A small masked image model, trained from scratch.
Training: soap at rate 0.0019, 9100 steps, batches of 64.
Rows from block 5 of the encoder of a small masked image model, named by matrix and row number. Rows with one number belong to one neuron. Each number is 128 + 32 x the weight over its row's rms, rounded and kept within 0 to 255. All counts start at 0. Numbers have three digits each. After the name is the row's rms in percent of the matrix's.
Before each neuron's rows are labels from the 100 images, of 14976, where the neuron reaches its highest value: "patch colour" is the nearest of a few named colours to the mean colour under the peak. Only what is clearly more common there than usual is listed. The data: microscope photos of single blood and bone marrow cells. In brackets: how many of the 100, against the usual share in percent.
# fc1: MLP up (encoder.blocks.5.mlp.fc1.weight, 768x192), inputs 96-191
# fc2: MLP down (encoder.blocks.5.mlp.fc2.weight, 192x768, transposed), outputs 96-191

patch colour: white (55 vs 24.2)
fc1.146 084:147136159185133120139093128181110148169136102116101153142163133143104101120174140096142125136119110124146134119138178123174136146162137146140099124148089129145112147230135122189173082138168143103079152158142104140175159154179152154197153080179165177201113102136158199171134162102107178125
fc2.146 094:069147107107124161106147159123161069112149129120166137129120124102141122158194115120116099099139143160118111150128068102112118145096101087133172123041191150121118110098124192170060160130099161163176148069151156099102082101115083126087092145076138126064095180103096074133112127148140104098

patch colour: grey (44 vs 22)
fc1.614 108:169115188173103128147118145156101152129101075105087175127119133095127118113171130111165094140078158149165119087086141127110141069170116108174103143085115131130120120218147157160156148145168173140116147132130160141180108127168184140154115147154153215183121094169156204148125158118120137078
fc2.614 100:127158074124129138144144128109162126119156124107152069122114131153138084124083168101120156123159112102122107150103103147207132193097161168077156136174146161134147118085150059178110100116131095126120133114121079072061141154111129146065126105137112056102100089113114098105091147113128134168

patch colour: grey (79 vs 22)
fc1.594 095:119140185138126187154149102152116095093093141151100143119136124082100145191135178106177128163059123158131119120081151139174145119152114142135138135113134158050124159231087117077118109148175142115102174133194182120118084155172146168148133157155159114132112118167124186209207150103116112105
fc2.594 095:105123116144119123139124173120095147116152108157131134126127148191120142090151098138137095085210126155126117089149098122131086137178158149124112120117137147216117116146141141239116154111174144123102095160103108116147151064138136122146101117111154143147117143106118100117112123132116151081

patch colour: grey (92 vs 22)
fc1.758 103:133121150128124141135170088134145136137114099110125145138138163145093101100120111192100156131091105076143087134127166110126092109131111086160111091107067105114105099075099071177104104156085137116132158174102189094083133082106058073147161062127125173155119136136156152142194125101136140231
fc2.758 089:130127073126120084115088147137112141116139140102171138146158106155111138088139089127160140173174093119110132094131113124118139118118094114130124126111138114144146117113122133146096139105093094154109171124118109135113153056126134161106086145079161095090146147086072118130104091179104115085

patch colour: purple (48 vs 19.2)
fc1.526 090:148102207173107180139166130125099102123140158179162131109102125130192174166127140114137126130118153215100134161085082127154152171110092134084111169131159160016153144170134145094088131156191157095096137134199118220133118173085203149124174120129132151150100096134096128085132101065120101062
fc2.526 106:122139095151138090163160114116140131141079090122077127128128132178070095141122156128115159094164073100141094097163161172127110101152171124180122090163102136161080117143094113106187150077097081157093123134072151092126124051191094112159122182125088114118120138156158120154136169157148146138

patch colour: blue (60 vs 10.4); purple (39 vs 19.2)
fc1.330 179:156101156116134109153156098142196139090192118088104154117161064148118110143133172159116104104093141115127111136167121113144042092185165176111122112101129122134139097192157128134139106109108173095088115144152152097149054158123162068176125113115178167118117140112126044185137116133091158161
fc2.330 101:120174101163139111129129102158085179158083113174117140130142127127079109116115074115153154080195121139132147155156131105108144123145162089144108130170105061162080163093108105156170142122116091138161179122118109123118146066140116139104131113194127114101136121123141160126090153143108063113

patch colour: grey (100 vs 22)
fc1.585 141:099133113179122094093119131109111152128135208119127091169133146088102128117097110114145186120103148199162173130127202116184111136093129131098170095087137149098103131056097114097154084103129127136159095102127101137113177120130181137160121122118165180122140144135138121113140089157141150150
fc2.585 094:148119102137146131137126134105114153101148136121100145149145124127122129118134128131154112113186118144147148108123140129132145119145151129147107115117129121175089142106108131230140130122129137128105129142097143144123129050130109116129106140127153107133127147135139113147129120162125061118

patch colour: white (71 vs 24.2)
fc1.356 072:117121165102098110178072194116168088149081198125117142113092124142145129114111091132106056137106083114121093125070170166119110122124121149105140130089133182132122136052150198079125156149137157097167098086101093106142150129132159086142076129137110058147128168100128143104162173170127094130
fc2.356 078:134132050097121129143132129132060145096158126132081093127183115080114094151086143082175109144222130113148186170129123134149149152117139112156148162157123090182080091131121114202152062078150080212124090152149152147111155057118113166093138162142106124112114097149126097143128118093125193139

patch colour: purple (51 vs 19.2)
fc1.620 104:133120120146116148119145134148122050118107159093140172114153119104056120124159165114157128073102136148146132094107116135158121091144144111107107120138087122048152176171166079151198199105180132117119125101178175156177067186188179119095113170158176140138139134183139182146120081135140081117
fc2.620 097:153154132096089134147124096150127184163155087126149078144099117169168162126098123164115136225091123091131111150142126169125155155079128129161181165119152098147135084108067129190035094190123095117077120152093096117136204061090096206100219116123128142105142120095107112079104126097101124140

patch colour: purple (47 vs 19.2); blue (36 vs 10.4)
fc1.5 081:098130127129130132140124135141165112095171083141145085119157128123108091113151124122122142102072141153162125144133110099124159102105068077148152104140089136125128157123129176127171173124187139140108138137160184120183067180178087126131137149193202119109179173093144177162180146172085135140
fc2.5 085:124188107149124131183138099147092147136086165147118187100113091157109165157118110135121178133191098076100158114136150120121122116146148137146130161145102099079090142136113078170080094099115134101119127088118095130102178043126135127124158119104101131161095123167122129099145114113149095124

patch colour: white (67 vs 24.2)
fc1.544 114:148108093151133111115118114111173119156131157093133091093120088120131134143084160131125115105131140147094158135106154155095136139103173138085152103125168111108164135108112117149106130109130096128145084091162118139148126146080150173120146111079118123145099086174154078078034088090132035107
fc2.544 114:145131131143124128114115116145159160130136133153147112125133157118131146107126104128117154157104135108167120124161106129155088130134128136151129158142081142199122142123137103000134128174158133131144136130143148158127163121155093111107148144157122128139140159112143157141132123126152106133

patch colour: blue (34 vs 10.4)
fc1.663 081:148108176139149153125162112194110137115144075112087129143130140056148061140155134157162153122063123119141136155106106110141116113212130118161155148114120123155089143229105113182150117109162153157079181154120191101168092138144138130170137081135173168167142134137170185137113156173123184123
fc2.663 085:151179122112115135175104172073140146143133115153130135138118150175073244139108075084122126138136141164131110111140143111132095134105164144130090122143136183113101143124097123169128143141166115114151154092132088147123146117138135089087113191136135116141118110079089130148082117082114100137

patch colour: pink (74 vs 22)
fc1.236 104:101110061081132109107134113129118121133150111112179142104141175136114098090119125123115088177122094079115102136157160080108130176114080138209111135113045172195124119102134127145087070105127153146141166122067151039110133114133127096172113110182134133174143139098126150194175146198126179145
fc2.236 092:136146134148122095182128113144117183120122107137095103180145108122150137161138105168125150113132155147132155119109121161121100077121156092092152141155187094150094146137113139161140115104113114152100133145148123182140188118100119132127132096114094138084113168123143122094055120113125138173

patch colour: purple (75 vs 19.2)
fc1.350 107:136111148096114130141104132122121136122148104185132140127116161151145100121101089127094115113224093119113156158136158094146143147131121116166176087160108165131135093049087169100120136144087118144130105113100109101036134091106072138183121091105115120115135142083109090100113176114125155223
fc2.350 101:149153122095114110163121174076121122157126180063141152144083160115121121095155159140115133145133137150138101115118090129114162123091131141085058121082115113132124149129188084066114049094094118094152148171140126089187137148104121103104173149089178152118113103124120137155162068166166074076

patch colour: pink (52 vs 22)
fc1.263 114:103123057125136128111112141084123116157160128131127171112108092086159143119053093129090111110160126077123164139139162165078102179132148136089144059164175107210161119075130171139119169113099093154116050178128114103146115151117139058099084089138097113090141116112174111108108117141114137151
fc2.263 107:129106171142149104131138124152126104126156126123155081114135143139119096146143144152176107186097139133135138129155085054157124097119096114150101138126101138181143096113119103000093115169150158130166169076139145155114132093113120178153139128130164131137162154117122157139149125100143112098

patch colour: blue (43 vs 10.4)
fc1.249 086:158137182116110132097120154085157129115119143135179142167096158158168120134127143156088155156170104059114104164151148104118113104119085112153132081132122115086164098040141139155133190120085119139128140113134091163143186153107124088126154120112092126111166153104094102104106103162146126194
fc2.249 088:100107095119145100181101107098118180191134167150077121083152129137089108102128142088121133150138102200131172112110123120116180160110176108110123140141130096238077123127088103025146073169155081114149100149170121094139104106114107114133099141140149109078124109108172135120134140110121109137

patch colour: purple (88 vs 19.2)
fc1.346 099:121103052159154080163089108116140164140152072088128077135177123113166092105072129115129113142089163130135140111078150132120162176045120079071184166046145167180162113089123177152134111127152136130119126118126129160061085084119152125125088130170091139099113148140085091102070156110098129144
fc2.346 115:151173182113117139133138109142128094102096169146093202155065090154067160121164097157127162099148110120127152165157129118101078108193165145176111141188078149121056128148118086025109141136093134139146103103138117139144168120122080116145188154084154102186119108114185155157126098144141097108

patch colour: pink (76 vs 22)
fc1.143 144:124107143083186050196082149097123141113173128109110157133148073110149156135198058141109140179121172089145107160141135168132130140189178161111199124096121164089166168141156110124147095081148162064119166091162144168146080182074147118083144129161116091080133145100186231138073167134131149110
fc2.143 089:172144092129155129146132133096109136105180165156082159125156131145093130142125101145140105114195110160131124139119170124124125131152158122156119102112109130176091121138148130204114145121101106119141146142109122131114127023123115117120108131105176113140112107109112127129121123144085102142

patch colour: white (49 vs 24.2)
fc1.464 072:090113161190168128130182135145110072168124144176130073139148099135146113121125133160109102133217108146134174047156163096130139109126137083110150105175090132094179101121147151212122111131152093079236133158125083141108080200138143102129142114118146118145137121127126142094118149117127147147
fc2.464 097:157143071091060135143099109165143148117102152075162137082078166098113068143158147105119134109085179134122100213128141139133064153086113152178156151096113123106130158096128118078120134141106144163069097088142149141141177104119104176109159131101133134118123140150133137164116071114157122097

patch colour: white (59 vs 24.2)
fc1.492 079:125075122106108132127147123098126117187123165143169075110162151105183161110108151143161153170096128122147137140158091119127104185101121145141115150168116166074154192114078135121122127180093109073093112092143189194081107142107085068159160171103107087099181138129074083140113054159092085093
fc2.492 101:117151088146133134154172085152090142092090124174145161155100118118044097175142136136098123121144140178083130101112149129139204090162105077121142115094115100122115064153134103063163137074141095144131186186136064058132090100144114165121116081160141184131066121112151140127154168121134224158

patch colour: pink (84 vs 22)
fc1.269 082:167160167168107218164157101151119144109145063150130132145120154141172091166164134174122193142092160115153112087112153081159155116122094087182132133113109134094119158134126131149127041153135137092071171141132117124048123163110082135157186093136153156177171120113157145100192123075130133140
fc2.269 093:089110135111146070115107186083157113150105164114132140116131134127094133082134127105108121100186077110126097133151118157104112126129120149107128109122138150112120113156127128136132184128115129153151143130107121105163134060156139108111040131090133103120100149146106105170130113166146133118

patch colour: white (69 vs 24.2)
fc1.750 089:078098147132102149147170095137100103137144093144144117123116137139083123163152122111182146137096185162107171115110138104154157103157126104155130115100094127093127167234079125118147128109141140099118167120143159125176058167189143109177143120143178123115161132176093181158173146122110119087
fc2.750 093:183184126149163137162114134150149142092113118114089161155135152156156190080128116154066177090136074119133097138161116185142067165159156162073085168171145113188083124140128116201096153094139116168086135157116142108093188099109145123108138157149075173164086122131122117124089099135106130153

patch colour: blue (43 vs 10.4)
fc1.364 093:102113078038146117155080162106099090161120157187140153087131144132132137131122131160126154109196094114121081093157106098178103110096123110121133134161128164110145124039106164081099125123122127123104134134111132110162139121115087096126141132138103069103134166102119118149183132187129131181
fc2.364 088:099129143158132145116148135153108167089102170134153102148143088135121152173139104092101079154146141152096201186144166154094193126195114168121103118116081109137117126140145099119144139172109130116145085126103098108057135093118142150150095137086180163123135130113124125110131079077112165112

patch colour: purple (84 vs 19.2)
fc1.423 077:066178143111096178168107120144087094148138060159117171118155148086158127156129079121137131082136150184065132136118162146176127133115148111137143053156126118071126098132128166126176101113077135129132091140146126114184063195131157118160099125076122162150126090164148145098154102114100114192
fc2.423 108:196096160138110113108118166134166148112145144089122080130089164169145127095122135136128146151140119066165119127166093132125085098153111153106120136154079160183124118144150067110103112143178138142174134106085139153098221052155116169036148134138137083116132129092088132144117134109132083079

patch colour: white (99 vs 24.2)
fc1.272 091:136125072118107124153144162123164101125071179119119163098136096145120136112094187118142069140158136152111083136049141184163140125106136196093128155109209215084126116100139141112121213134186113088107088086143118136144131120131170178083144111115085115112137137178129105110120118090149021104
fc2.272 096:133109145125113151093119113160148141149129120145142076126121123118149128161113170093118094101085095076158109122145130162148113136099150149119145147115155147163148118083123129157133104174162138096130084142150123117122144175141152139121149154137073137138143125117111126156112119105134146140

patch colour: pink (76 vs 22)
fc1.285 109:148146120157119110087157133141130087151098164104126139113134109114128129115132144121099123107080127154125146120133125144094117127116172127087137127157159092082161113132133085195158174110151095136146052115178115186180127177134164127079162153131155136096118076204157148114050100107130091056
fc2.285 106:122089128105159148105119119134136103112150107132136091123135109097119146160144142119188072198124137134159145128135144071178133126134110107159148143057102141172183135122105190003110102173162170118120141124132134134123127116146114173167104136096147122157156168103123102150141114124127103135

patch colour: pink (86 vs 22)
fc1.262 098:151134228203109094142113147163145163117077070119127116121092132157093108136147091075171131162079115171150086090111149130117137133142148117184125173045124158122091146202123119147148121119154157120165126113170143111114130135151124183138136159151189164148109108138112121143187151143110136076
fc2.262 098:069113097080131143114146157099122095134192182134125143143187111084146151130127173146131066114143131114128164128111134121175148112136133131067155120125181103172134149077144157209086101137159155104124093127139130117152091108099138122145101059099082131124117176148105116148108136117157135148

patch colour: grey (48 vs 22)
fc1.125 065:166113143112107120144081106128142098131139098093172190154097162130109111129156115158161088169118106033135070092087096131167147034154088192179128147128101156128085161116096080077064118104118129135059170112100198106191167091119126150153147077161138143136121105138133193115162196123141128166
fc2.125 081:139152102117155152159130152154129148114141138166088067077186117131138178167093117071071159090144109177137154168101137127133108190149185124102092098124166167167149091116130164194199174168154154140147117133168066086069095163084115105113076173118147119132106129083168109128059128135113136142

patch colour: pink (68 vs 22)
fc1.599 075:120089202199091117091126118130122139147111222164129096098117174138155165189055159131173114134140106148123164145111168129143148133113147133093122140125201116122119109113113115128089105125129127111138097163137126136130173127100126077166101125049096114134102101109114091116128144139125156137
fc2.599 086:178163111104171151153179101111117136071142069155149161170153082129112150085175090130083155147136176150090124130135131128123094113178149103172121146125079092178161159159099170001133167134101139170115165127109086125120101108132097148130155115172143154145128153117138137151160108113124139109

patch colour: pink (56 vs 22)
fc1.186 081:111130109125116135141117072162092101127119096123080112107159101120109090112135119094193136100146123134107184138161122099158176121179087121104187123125082167104136097187125140156181124116144121143143155122152166147117057206183136138148160084175133153127122103136143145165143152137147177109
fc2.186 086:134109093117141147149139184122139103128149178137201135143084120121099164131187119155052105166134146147137062119118104124165047125092137128163110144096140139100135185129107140180072136154167142125112103117127088109167147107093078130120099184066174121138128181114114116163101090109116079129

patch colour: pink (78 vs 22)
fc1.489 094:144124168164153096111158146174131143138106038107150101148148117125143131127166065125171156162085105127094095062161159089131154142135089153145118157114064143166131127187096094186125026134109116147141162177148151108144097116118115147138153123132150174149112124099090139144103159132152174108
fc2.489 094:109134120132110127143131146112099101086180158172090192160138129098126101146138171102116098122153152169158162187112121084131101117158138108126147109092163122159104144077159164122143193105142173143148128088131156135094125137099116123179093102089149152140104141154145111130130117131117122094

patch colour: pink (55 vs 22)
fc1.624 105:143124253197078141134168090152206113106113132155136082112120120175146135164131068112164116140114136152095144163126174127140166150143121145145153141094162104101103053213094075133114105141121136116148124114142118146144113152136128140126143147129120165147096149148121135144117159074118130118
fc2.624 107:150132051123178140083111160116085129134186113128126190154137107105103128081098198150069124107119118100181127087136112125169127107105137126086121135114118139155126224082212172137129164113139138122108091151145146142121122142098114116158109130095162105123129101157145098121165115166147083086

patch colour: white (64 vs 24.2)
fc1.221 121:177116125180113112106137138147153119192089143105121144128132138094157182112104160148152113106106109170124153154096152180105140116140232148088138145144189136088180139150135096134117147117156138115115071116156115161143119115129200173122147118130110172121087098178117129120052130115129078071
fc2.221 127:105095127097147129126143149117104092082165121176155098123129130134109128160130137078131080179113161130141130116138138068180138149141083115155119131050107144230148126124129159027121120163135145146172133128136125124107125138129081131144117144096162126137159132085137114130123118105128118104

patch colour: purple (52 vs 19.2)
fc1.68 104:103128111049106175143079131092102115110139132153117165121125177127135143152119097146131113129202082051119152137131162115144131061107114179160131098182114186130112144048101171087101110155088146143084145112084127089102144065100092114145090102126069099086142146084114120128151161124108161195
fc2.68 101:127093151149152085135126172141137125125115157146134118150150118105154117101105131077113093141125166238120132152136062122089153174169113103092104101100114140199140064157154072072143144103135140152211138172153100056113132148140143082142113145088173145152131075115113107122158120148159140109

patch colour: pink (80 vs 22)
fc1.252 098:145122064087126151114112125115105141131182090120199135144099121098085102081114091140120124172145099074096140126125112103096129110173037117204165128121068118154162157108151142152159147115103153178088176112109136128151102093135128094140122097171157174107183123099125204159161143165169183158
fc2.252 101:110189108124134091197084131131145128141119122089031124110158132149170137133157131136117202106129113139141121150099122130152119141093208090072094149165162162153065090125070129164130120111128101103146116148132132115133167145105146130148128166141097103131105171132162066116059140117095118169

patch colour: white (55 vs 24.2)
fc1.268 103:137073166159115157124173107130151119142128098096129101117119105149124144159167136134133118110082148183139145152082129175113144162147118142102104154116137112073145155207113081113141133145151149140161123106151128183137088077094155126151193118067170172164112101188093169104073096100159077086
fc2.268 096:167159083156114094143122125140132178143105115159082122164139147131113145139093150143160211125127070103132074101163138149176115101103155121150150127160113142167087097135082163158175131108120065139044137147099151140120153160144135166112108200185088115112142115114146110150087137131071165158

patch colour: pink (73 vs 22)
fc1.207 126:110071133153097126111123176112137095159164149124123137112106122119173127117099141119111042167205134138120140156107161113154100169098139147104164117099223169145121143061114135123097141146172129118156089124114052154117122159094161151133134141109105121114130118105127054116050107084155123122
fc2.207 127:106129126121145109128116100161124184142093106164129132144149147151117104135104156103137145107104096146123110105125112153114166104126143117126128154146145163163138109136131124000132131136126092115118159149153149136096096100148114131122141124150093135108106125117151149118142169140137171106

patch colour: white (98 vs 24.2)
fc1.590 080:104122107107128106145113130105081137175150095132146139132128112108139147123150102184109142146176102152129117118190119060149146129151029111134145122135083117164144129137106181173152126153093108139115155138154121172130114185158119048211119200135213126109129124087115145181159129153144206106
fc2.590 095:100175120117117146136152123140138163121101161151048130109145132119098097165153089089151164133137158108107163138094141163101136133135177084136145145144153112096050136136113135118138126099137165136150142152110164112145130123111116179054116069182034118128099136137182103114116173106149152167

patch colour: pink (87 vs 22)
fc1.422 101:156099107072112108164120098104122153158097059150121122125114142133142094165146112092125137163093131096115137154096091131131136106131118139180146149073061165224115106152101116094097052116156155141143139114084124070013142085122052123141108139129101145147126117136095109184153149145155178100
fc2.422 098:107106100152135099099116196125126134117139212080132151150152129084129111054101146159142084103176095163115096108111168118131169195135105120072116120128185129124131154134200150232140122097108144139120134164136150148233123144105176102168107086115138133122113170105139107111136125152122139175

patch colour: purple (75 vs 19.2)
fc1.591 093:156111104126113143130106107125176142111125130110148118115163135163120131123100143138092126127051132079135124132147167196102120138097127140115127164076123102103178129059154115109146165103130136162094108107168109132127170073115127164088164099150092093155110125155141130067094096105124004178
fc2.591 091:171164120125141112118125137121143144152144159114079097140125108106101149126102147131117171173225088151158143150092139119119124107110161108097139132152074118233052095102116114159099085177130105065148082131116125121136162066096102139145113195080158130094147159100132095168085095158156072115

patch colour: white (75 vs 24.2)
fc1.19 094:129140141078140137169115139126102103116197157187162136120113146109140120142107099138118127146248066138086112157138132100195145140135091168172150089162097170086099136093130149060151145116108160117070136161122119095116101120111068111162138108102132093118123173094103044097178110149135178192
fc2.19 094:136127136129127118103132128137126156129104089092056126132130118135107126170156134129161195135098176054146152131172161173056085069147098106125068105168150089118139117117109093168091063203111096158175128108094147194155179122147138176112129154137099126099171082104178183145119128108149085110

patch colour: grey (59 vs 22)
fc1.21 091:094149155140160116171149136124077113079110099132145142140097163131085096135164095119131182163153076090189082076142163110107114138098090145172158130187075184129114158135081094156162110124141155154126122170151192125173135107171109070112132165125125174123153121154145139109157164138157137149
fc2.21 107:114107092126105137118132159139143121153172152143126139157171154072147133151131142136182073140134145161128138147139104075135135131169116150114151104098162127133173103098145169130107144138158147122137117132126122110105099115074115138158101101095150141117157162088092088156119099142146116109

patch colour: purple (39 vs 19.2)
fc1.182 078:158102090135111151149075157105113168165119187132135163112111093076187112127081156137082115129184104144176153128068140145097131132107157118092130112130147137146175131061116136158142124167139167126132094140154121107077147094082145079108113119117064160087137101093135143097067154095155155144
fc2.182 087:120112157114133076122157162092145075114152086102120127128154178156131122106158106125194109137100115115072116121174107081099100129148118118177114099130128128168133105137164127000105113093118115163131142121116145123170127063160126151139130131121153085155148156128147127138166112126130129117

patch colour: purple (65 vs 19.2)
fc1.292 098:078116124068136143125111129120070109133148107151105088132147148121098100104142092112111165120130112114116154122137141106164147147163064067149200097142032198095123117121112145112173085109134143130118157131111076092086083185120078128178147083144137106075163153079104060148143165153134149142
fc2.292 103:197137101160082116170121109145155133106094145137156176142079107144127154123120150163125118163199129161146121143134106126088090095089150173117094128142165112114113153130104117223091120130108115120146084133117177140169160074136145090103120181097114153177125150147151190134126086136135129141

patch colour: white (88 vs 24.2)
fc1.92 091:112127228180095178171132151131116070134128106152052101135107189100158156186099171124115099167156126170153138149085150127139130123131118134106155137126137145039090086133122154138107112174182139102109117157117082174090124186126115155144129083079097142131186132116124043074115138077102137133
fc2.92 099:133105084106144114129142115108140146138104123120192189138139122144118124097143131095156149064165100138098098096187105155082095167130123148171075091182150153147131168169170129065129153117119078157127139120118154084117108083172127077124091175109121131138062103115116162174179157134145169129

patch colour: purple (56 vs 19.2)
fc1.73 080:130147135106077219158154130146110082092115095153102157105147155127129109217183168141154118139122122106108086145088130149167128084120072156133130134138100193055111149185099124062120153130183144133085174111139164126143126192153126123118135105160153113084139159133136154176218140154137129130
fc2.73 083:111133103135191112149134120126134158100143163128141132133117108150089144081069125088104141118183099169169122110175134139137112134187144153154091121108157128186119117131142131252120124152141157118116126148128099081127120065131116133162101181103133149174129109116126115102125134125126105116

patch colour: pink (90 vs 22)
fc1.14 084:131140114122172124158095129181174155138136018089136104151180127163124053091156117099155123099061106119174128124109112176136099126131080147129167143094135171118095116196140143103186067124172174181067122150151153161180064082167125149150184146165147125171108124113132161145112152136134088132
fc2.14 081:128143103150115158127139149143115098098130208152112168114119084091095179203150131128139157140138147127111130146142174089118183128153138102156111129099070134116090154069077115193079153134100137064164093076126132119102164094095101164088112101097140114101149123135150127130105102167114104136

patch colour: white (72 vs 24.2)
fc1.498 099:117081111133120135096165108135194091147124140130159116058126129181113155173164046087144121092134183133122175137119115156150121148122179124166134121147121153120152126104106108107134175117173097146138041118172117142148130162106113191099174173089092122133103112153078092076105093063114083097
fc2.498 120:105114123131129107130155146143078147135139114144193117189136104112151086096075243147088112166128082193145076125148143094124209114147097132064108135070127132207107133120123110076132094130087130094102184140132150101114103106100132114182107092103186193112142167126102136146117126182161142121

patch colour: white (50 vs 24.2); pink (48 vs 22)
fc1.416 137:104172187084156122138114173101145108117138101175177114168058174122113110084155052127174198198144119145113144147123134120113201154136119098166123109179063102168048177100140159151150149122124038163158121184079111090134162101156127093115136135132130131138106096157082171114165180166162143120
fc2.416 101:121120106138143089144113147135115084135162089088144120138165195103133128118151147161100126066142089161165129115115139106147134134138146157097113125130142085190150132121141120140070116117138174163100111103138158105105120107101103160179112099109167141109140145102101124143101081120126015107

patch colour: purple (66 vs 19.2)
fc1.380 081:131135082080164181144095089125122165065102136170155165131142156201118100161141102164089186134146062037173152138124131153100105089151095125137157091139114199111116118088136066112175086157113186083100174175095122096138157092156090066121121138163098125132125142139102147130139102119173127171
fc2.380 084:116072107154128104086086184124129065166174197090100084139134140051102137091118127111139089124143138168129106134158132087135137147110118125124111111097106077115145140119149171201082161085118147197164077119145127102128128079074136177145098120055157107131169138096130041157152116151139118102

patch colour: blue (72 vs 10.4)
fc1.491 094:135073156123132155104210130137121097130159116170137142155097139141140110075155095128108175186131096091112119156174123070126148138170035089186156111137050120091146157174122114139145142135096157157108179139123150161161103204153104112144117092132196158148137167115115180156164122144142174120
fc2.491 103:125204076108132099154058082109094178151118136075117108089135140126094143191120104148154144080149137155158117095088137161162126121088206133113143159148200113163075104110082147218142121101157075115089121115146145081129147104105185116134164168150069145111108114116148095117102157110124130173

patch colour: white (61 vs 24.2)
fc1.578 090:139109136073107128137133113149049109098103181190150148083092118140145169109154127098179119125145116146123097114160097127164146146169085128141128126147108187126118152203129179097118153155139143127099133100153168129137078178110126111157118113128160121131103116091095107169171129173132187123
fc2.578 098:113159121167125138145185166110107182106109070143066141170163120123097109162140120126125189140174128140086153139137122105112113081178197109131121127128125115150084115131070096148186124103135087152137167152100113074118156067171158099138129152148103163110092117146187167129140180100077204140

patch colour: purple (44 vs 19.2); blue (36 vs 10.4)
fc1.299 102:162146218125103135140138120148135135202096184110129139109105122158147163127151091122118158112166086130135159102149147101117130125102183108125158128172153124045140121107123108187167176174156091099129091115163091179099182235084130161114147141111096131091107128110112095080066130102148085129
fc2.299 118:102087086139175114055127155101139081085161110162169102138117106096124103097126188105111087174138128164122107164106139106165147158127114128115142142012095122192147124104164159024098089111114151119156121134142123087172078074121116119179124108067190144139131144156129088152126130137116112109

patch colour: grey (45 vs 22)
fc1.48 129:145152100110107100101106137178154146104152157185126117086137097161175122126148154109152098125154126187111074109191122170085180122175148123114109078123111069116143164159119167129169097142115147187148149143128147161160157129148159138060154137124115100138130100155090059122092133125130180120
fc2.48 094:142153100144133110136136128124140126112145141128087144146151121147105119125131121143153111140195115139113150128126135114108136143173125104138115116126106120141102138145119131244128125093128141147149134129134128113120140040105128125146081121101144143119120133118110109146111105153117111102

patch colour: grey (79 vs 22)
fc1.501 080:158144209200132123084136134125095142158116157116127091140103120115108191084107125106122172112027137158118164109151168083140104186145159098104125113096128034114154121166132125212146118080127113142137122167171147149175100197115177103160133137097165131136134135196118115155081092131110108078
fc2.501 079:131145125118143121153142135110187133112178123127136154133140104124123127133191085143155087197157140104119161123123090092095140053127099078143142119147100091195117177108061088008104140171118158155138118094094109169116162049150084145105122110162123119122142119080144153121159108108124100125

patch colour: grey (69 vs 22)
fc1.139 111:142149174221119144131157123163144091166116115126094142140134137097146138084170151139140151107100146192130140109121134120165125114141160133125148120127116081060138154225164075194170116126185131090091106131150122192137090201130139169108144114079149176149099113185155120105085105061128102101
fc2.139 099:136123119069078138092112139098122120147095124076223119108077132145112118190117144097147106130119099097131064137135108162087110180076071090171132170112113172111134109102061191134110158127110087161141153129119127125151115076153140141112164204142162101110130121093130137119136134169140075098

patch colour: purple (55 vs 19.2)
fc1.634 100:170131169174108183161137103134121094152110033081095167110133148152121116194153142148112142152038131120124114117126115123131132082150094119152135134136107147052113073186131108150143139152189102105110166146134116183123136169135140172131166155142150171161128065196159175112128124078121092101
fc2.634 106:083138099112149120128088169097187139136134190132170104130117121113151127060108166079134130113225047135158104110072138151153157177106157143100098114075174139157145176134156134177108115135131152128114125108162147085133105124135136084128040100079139117115120170097094056146137136163164104121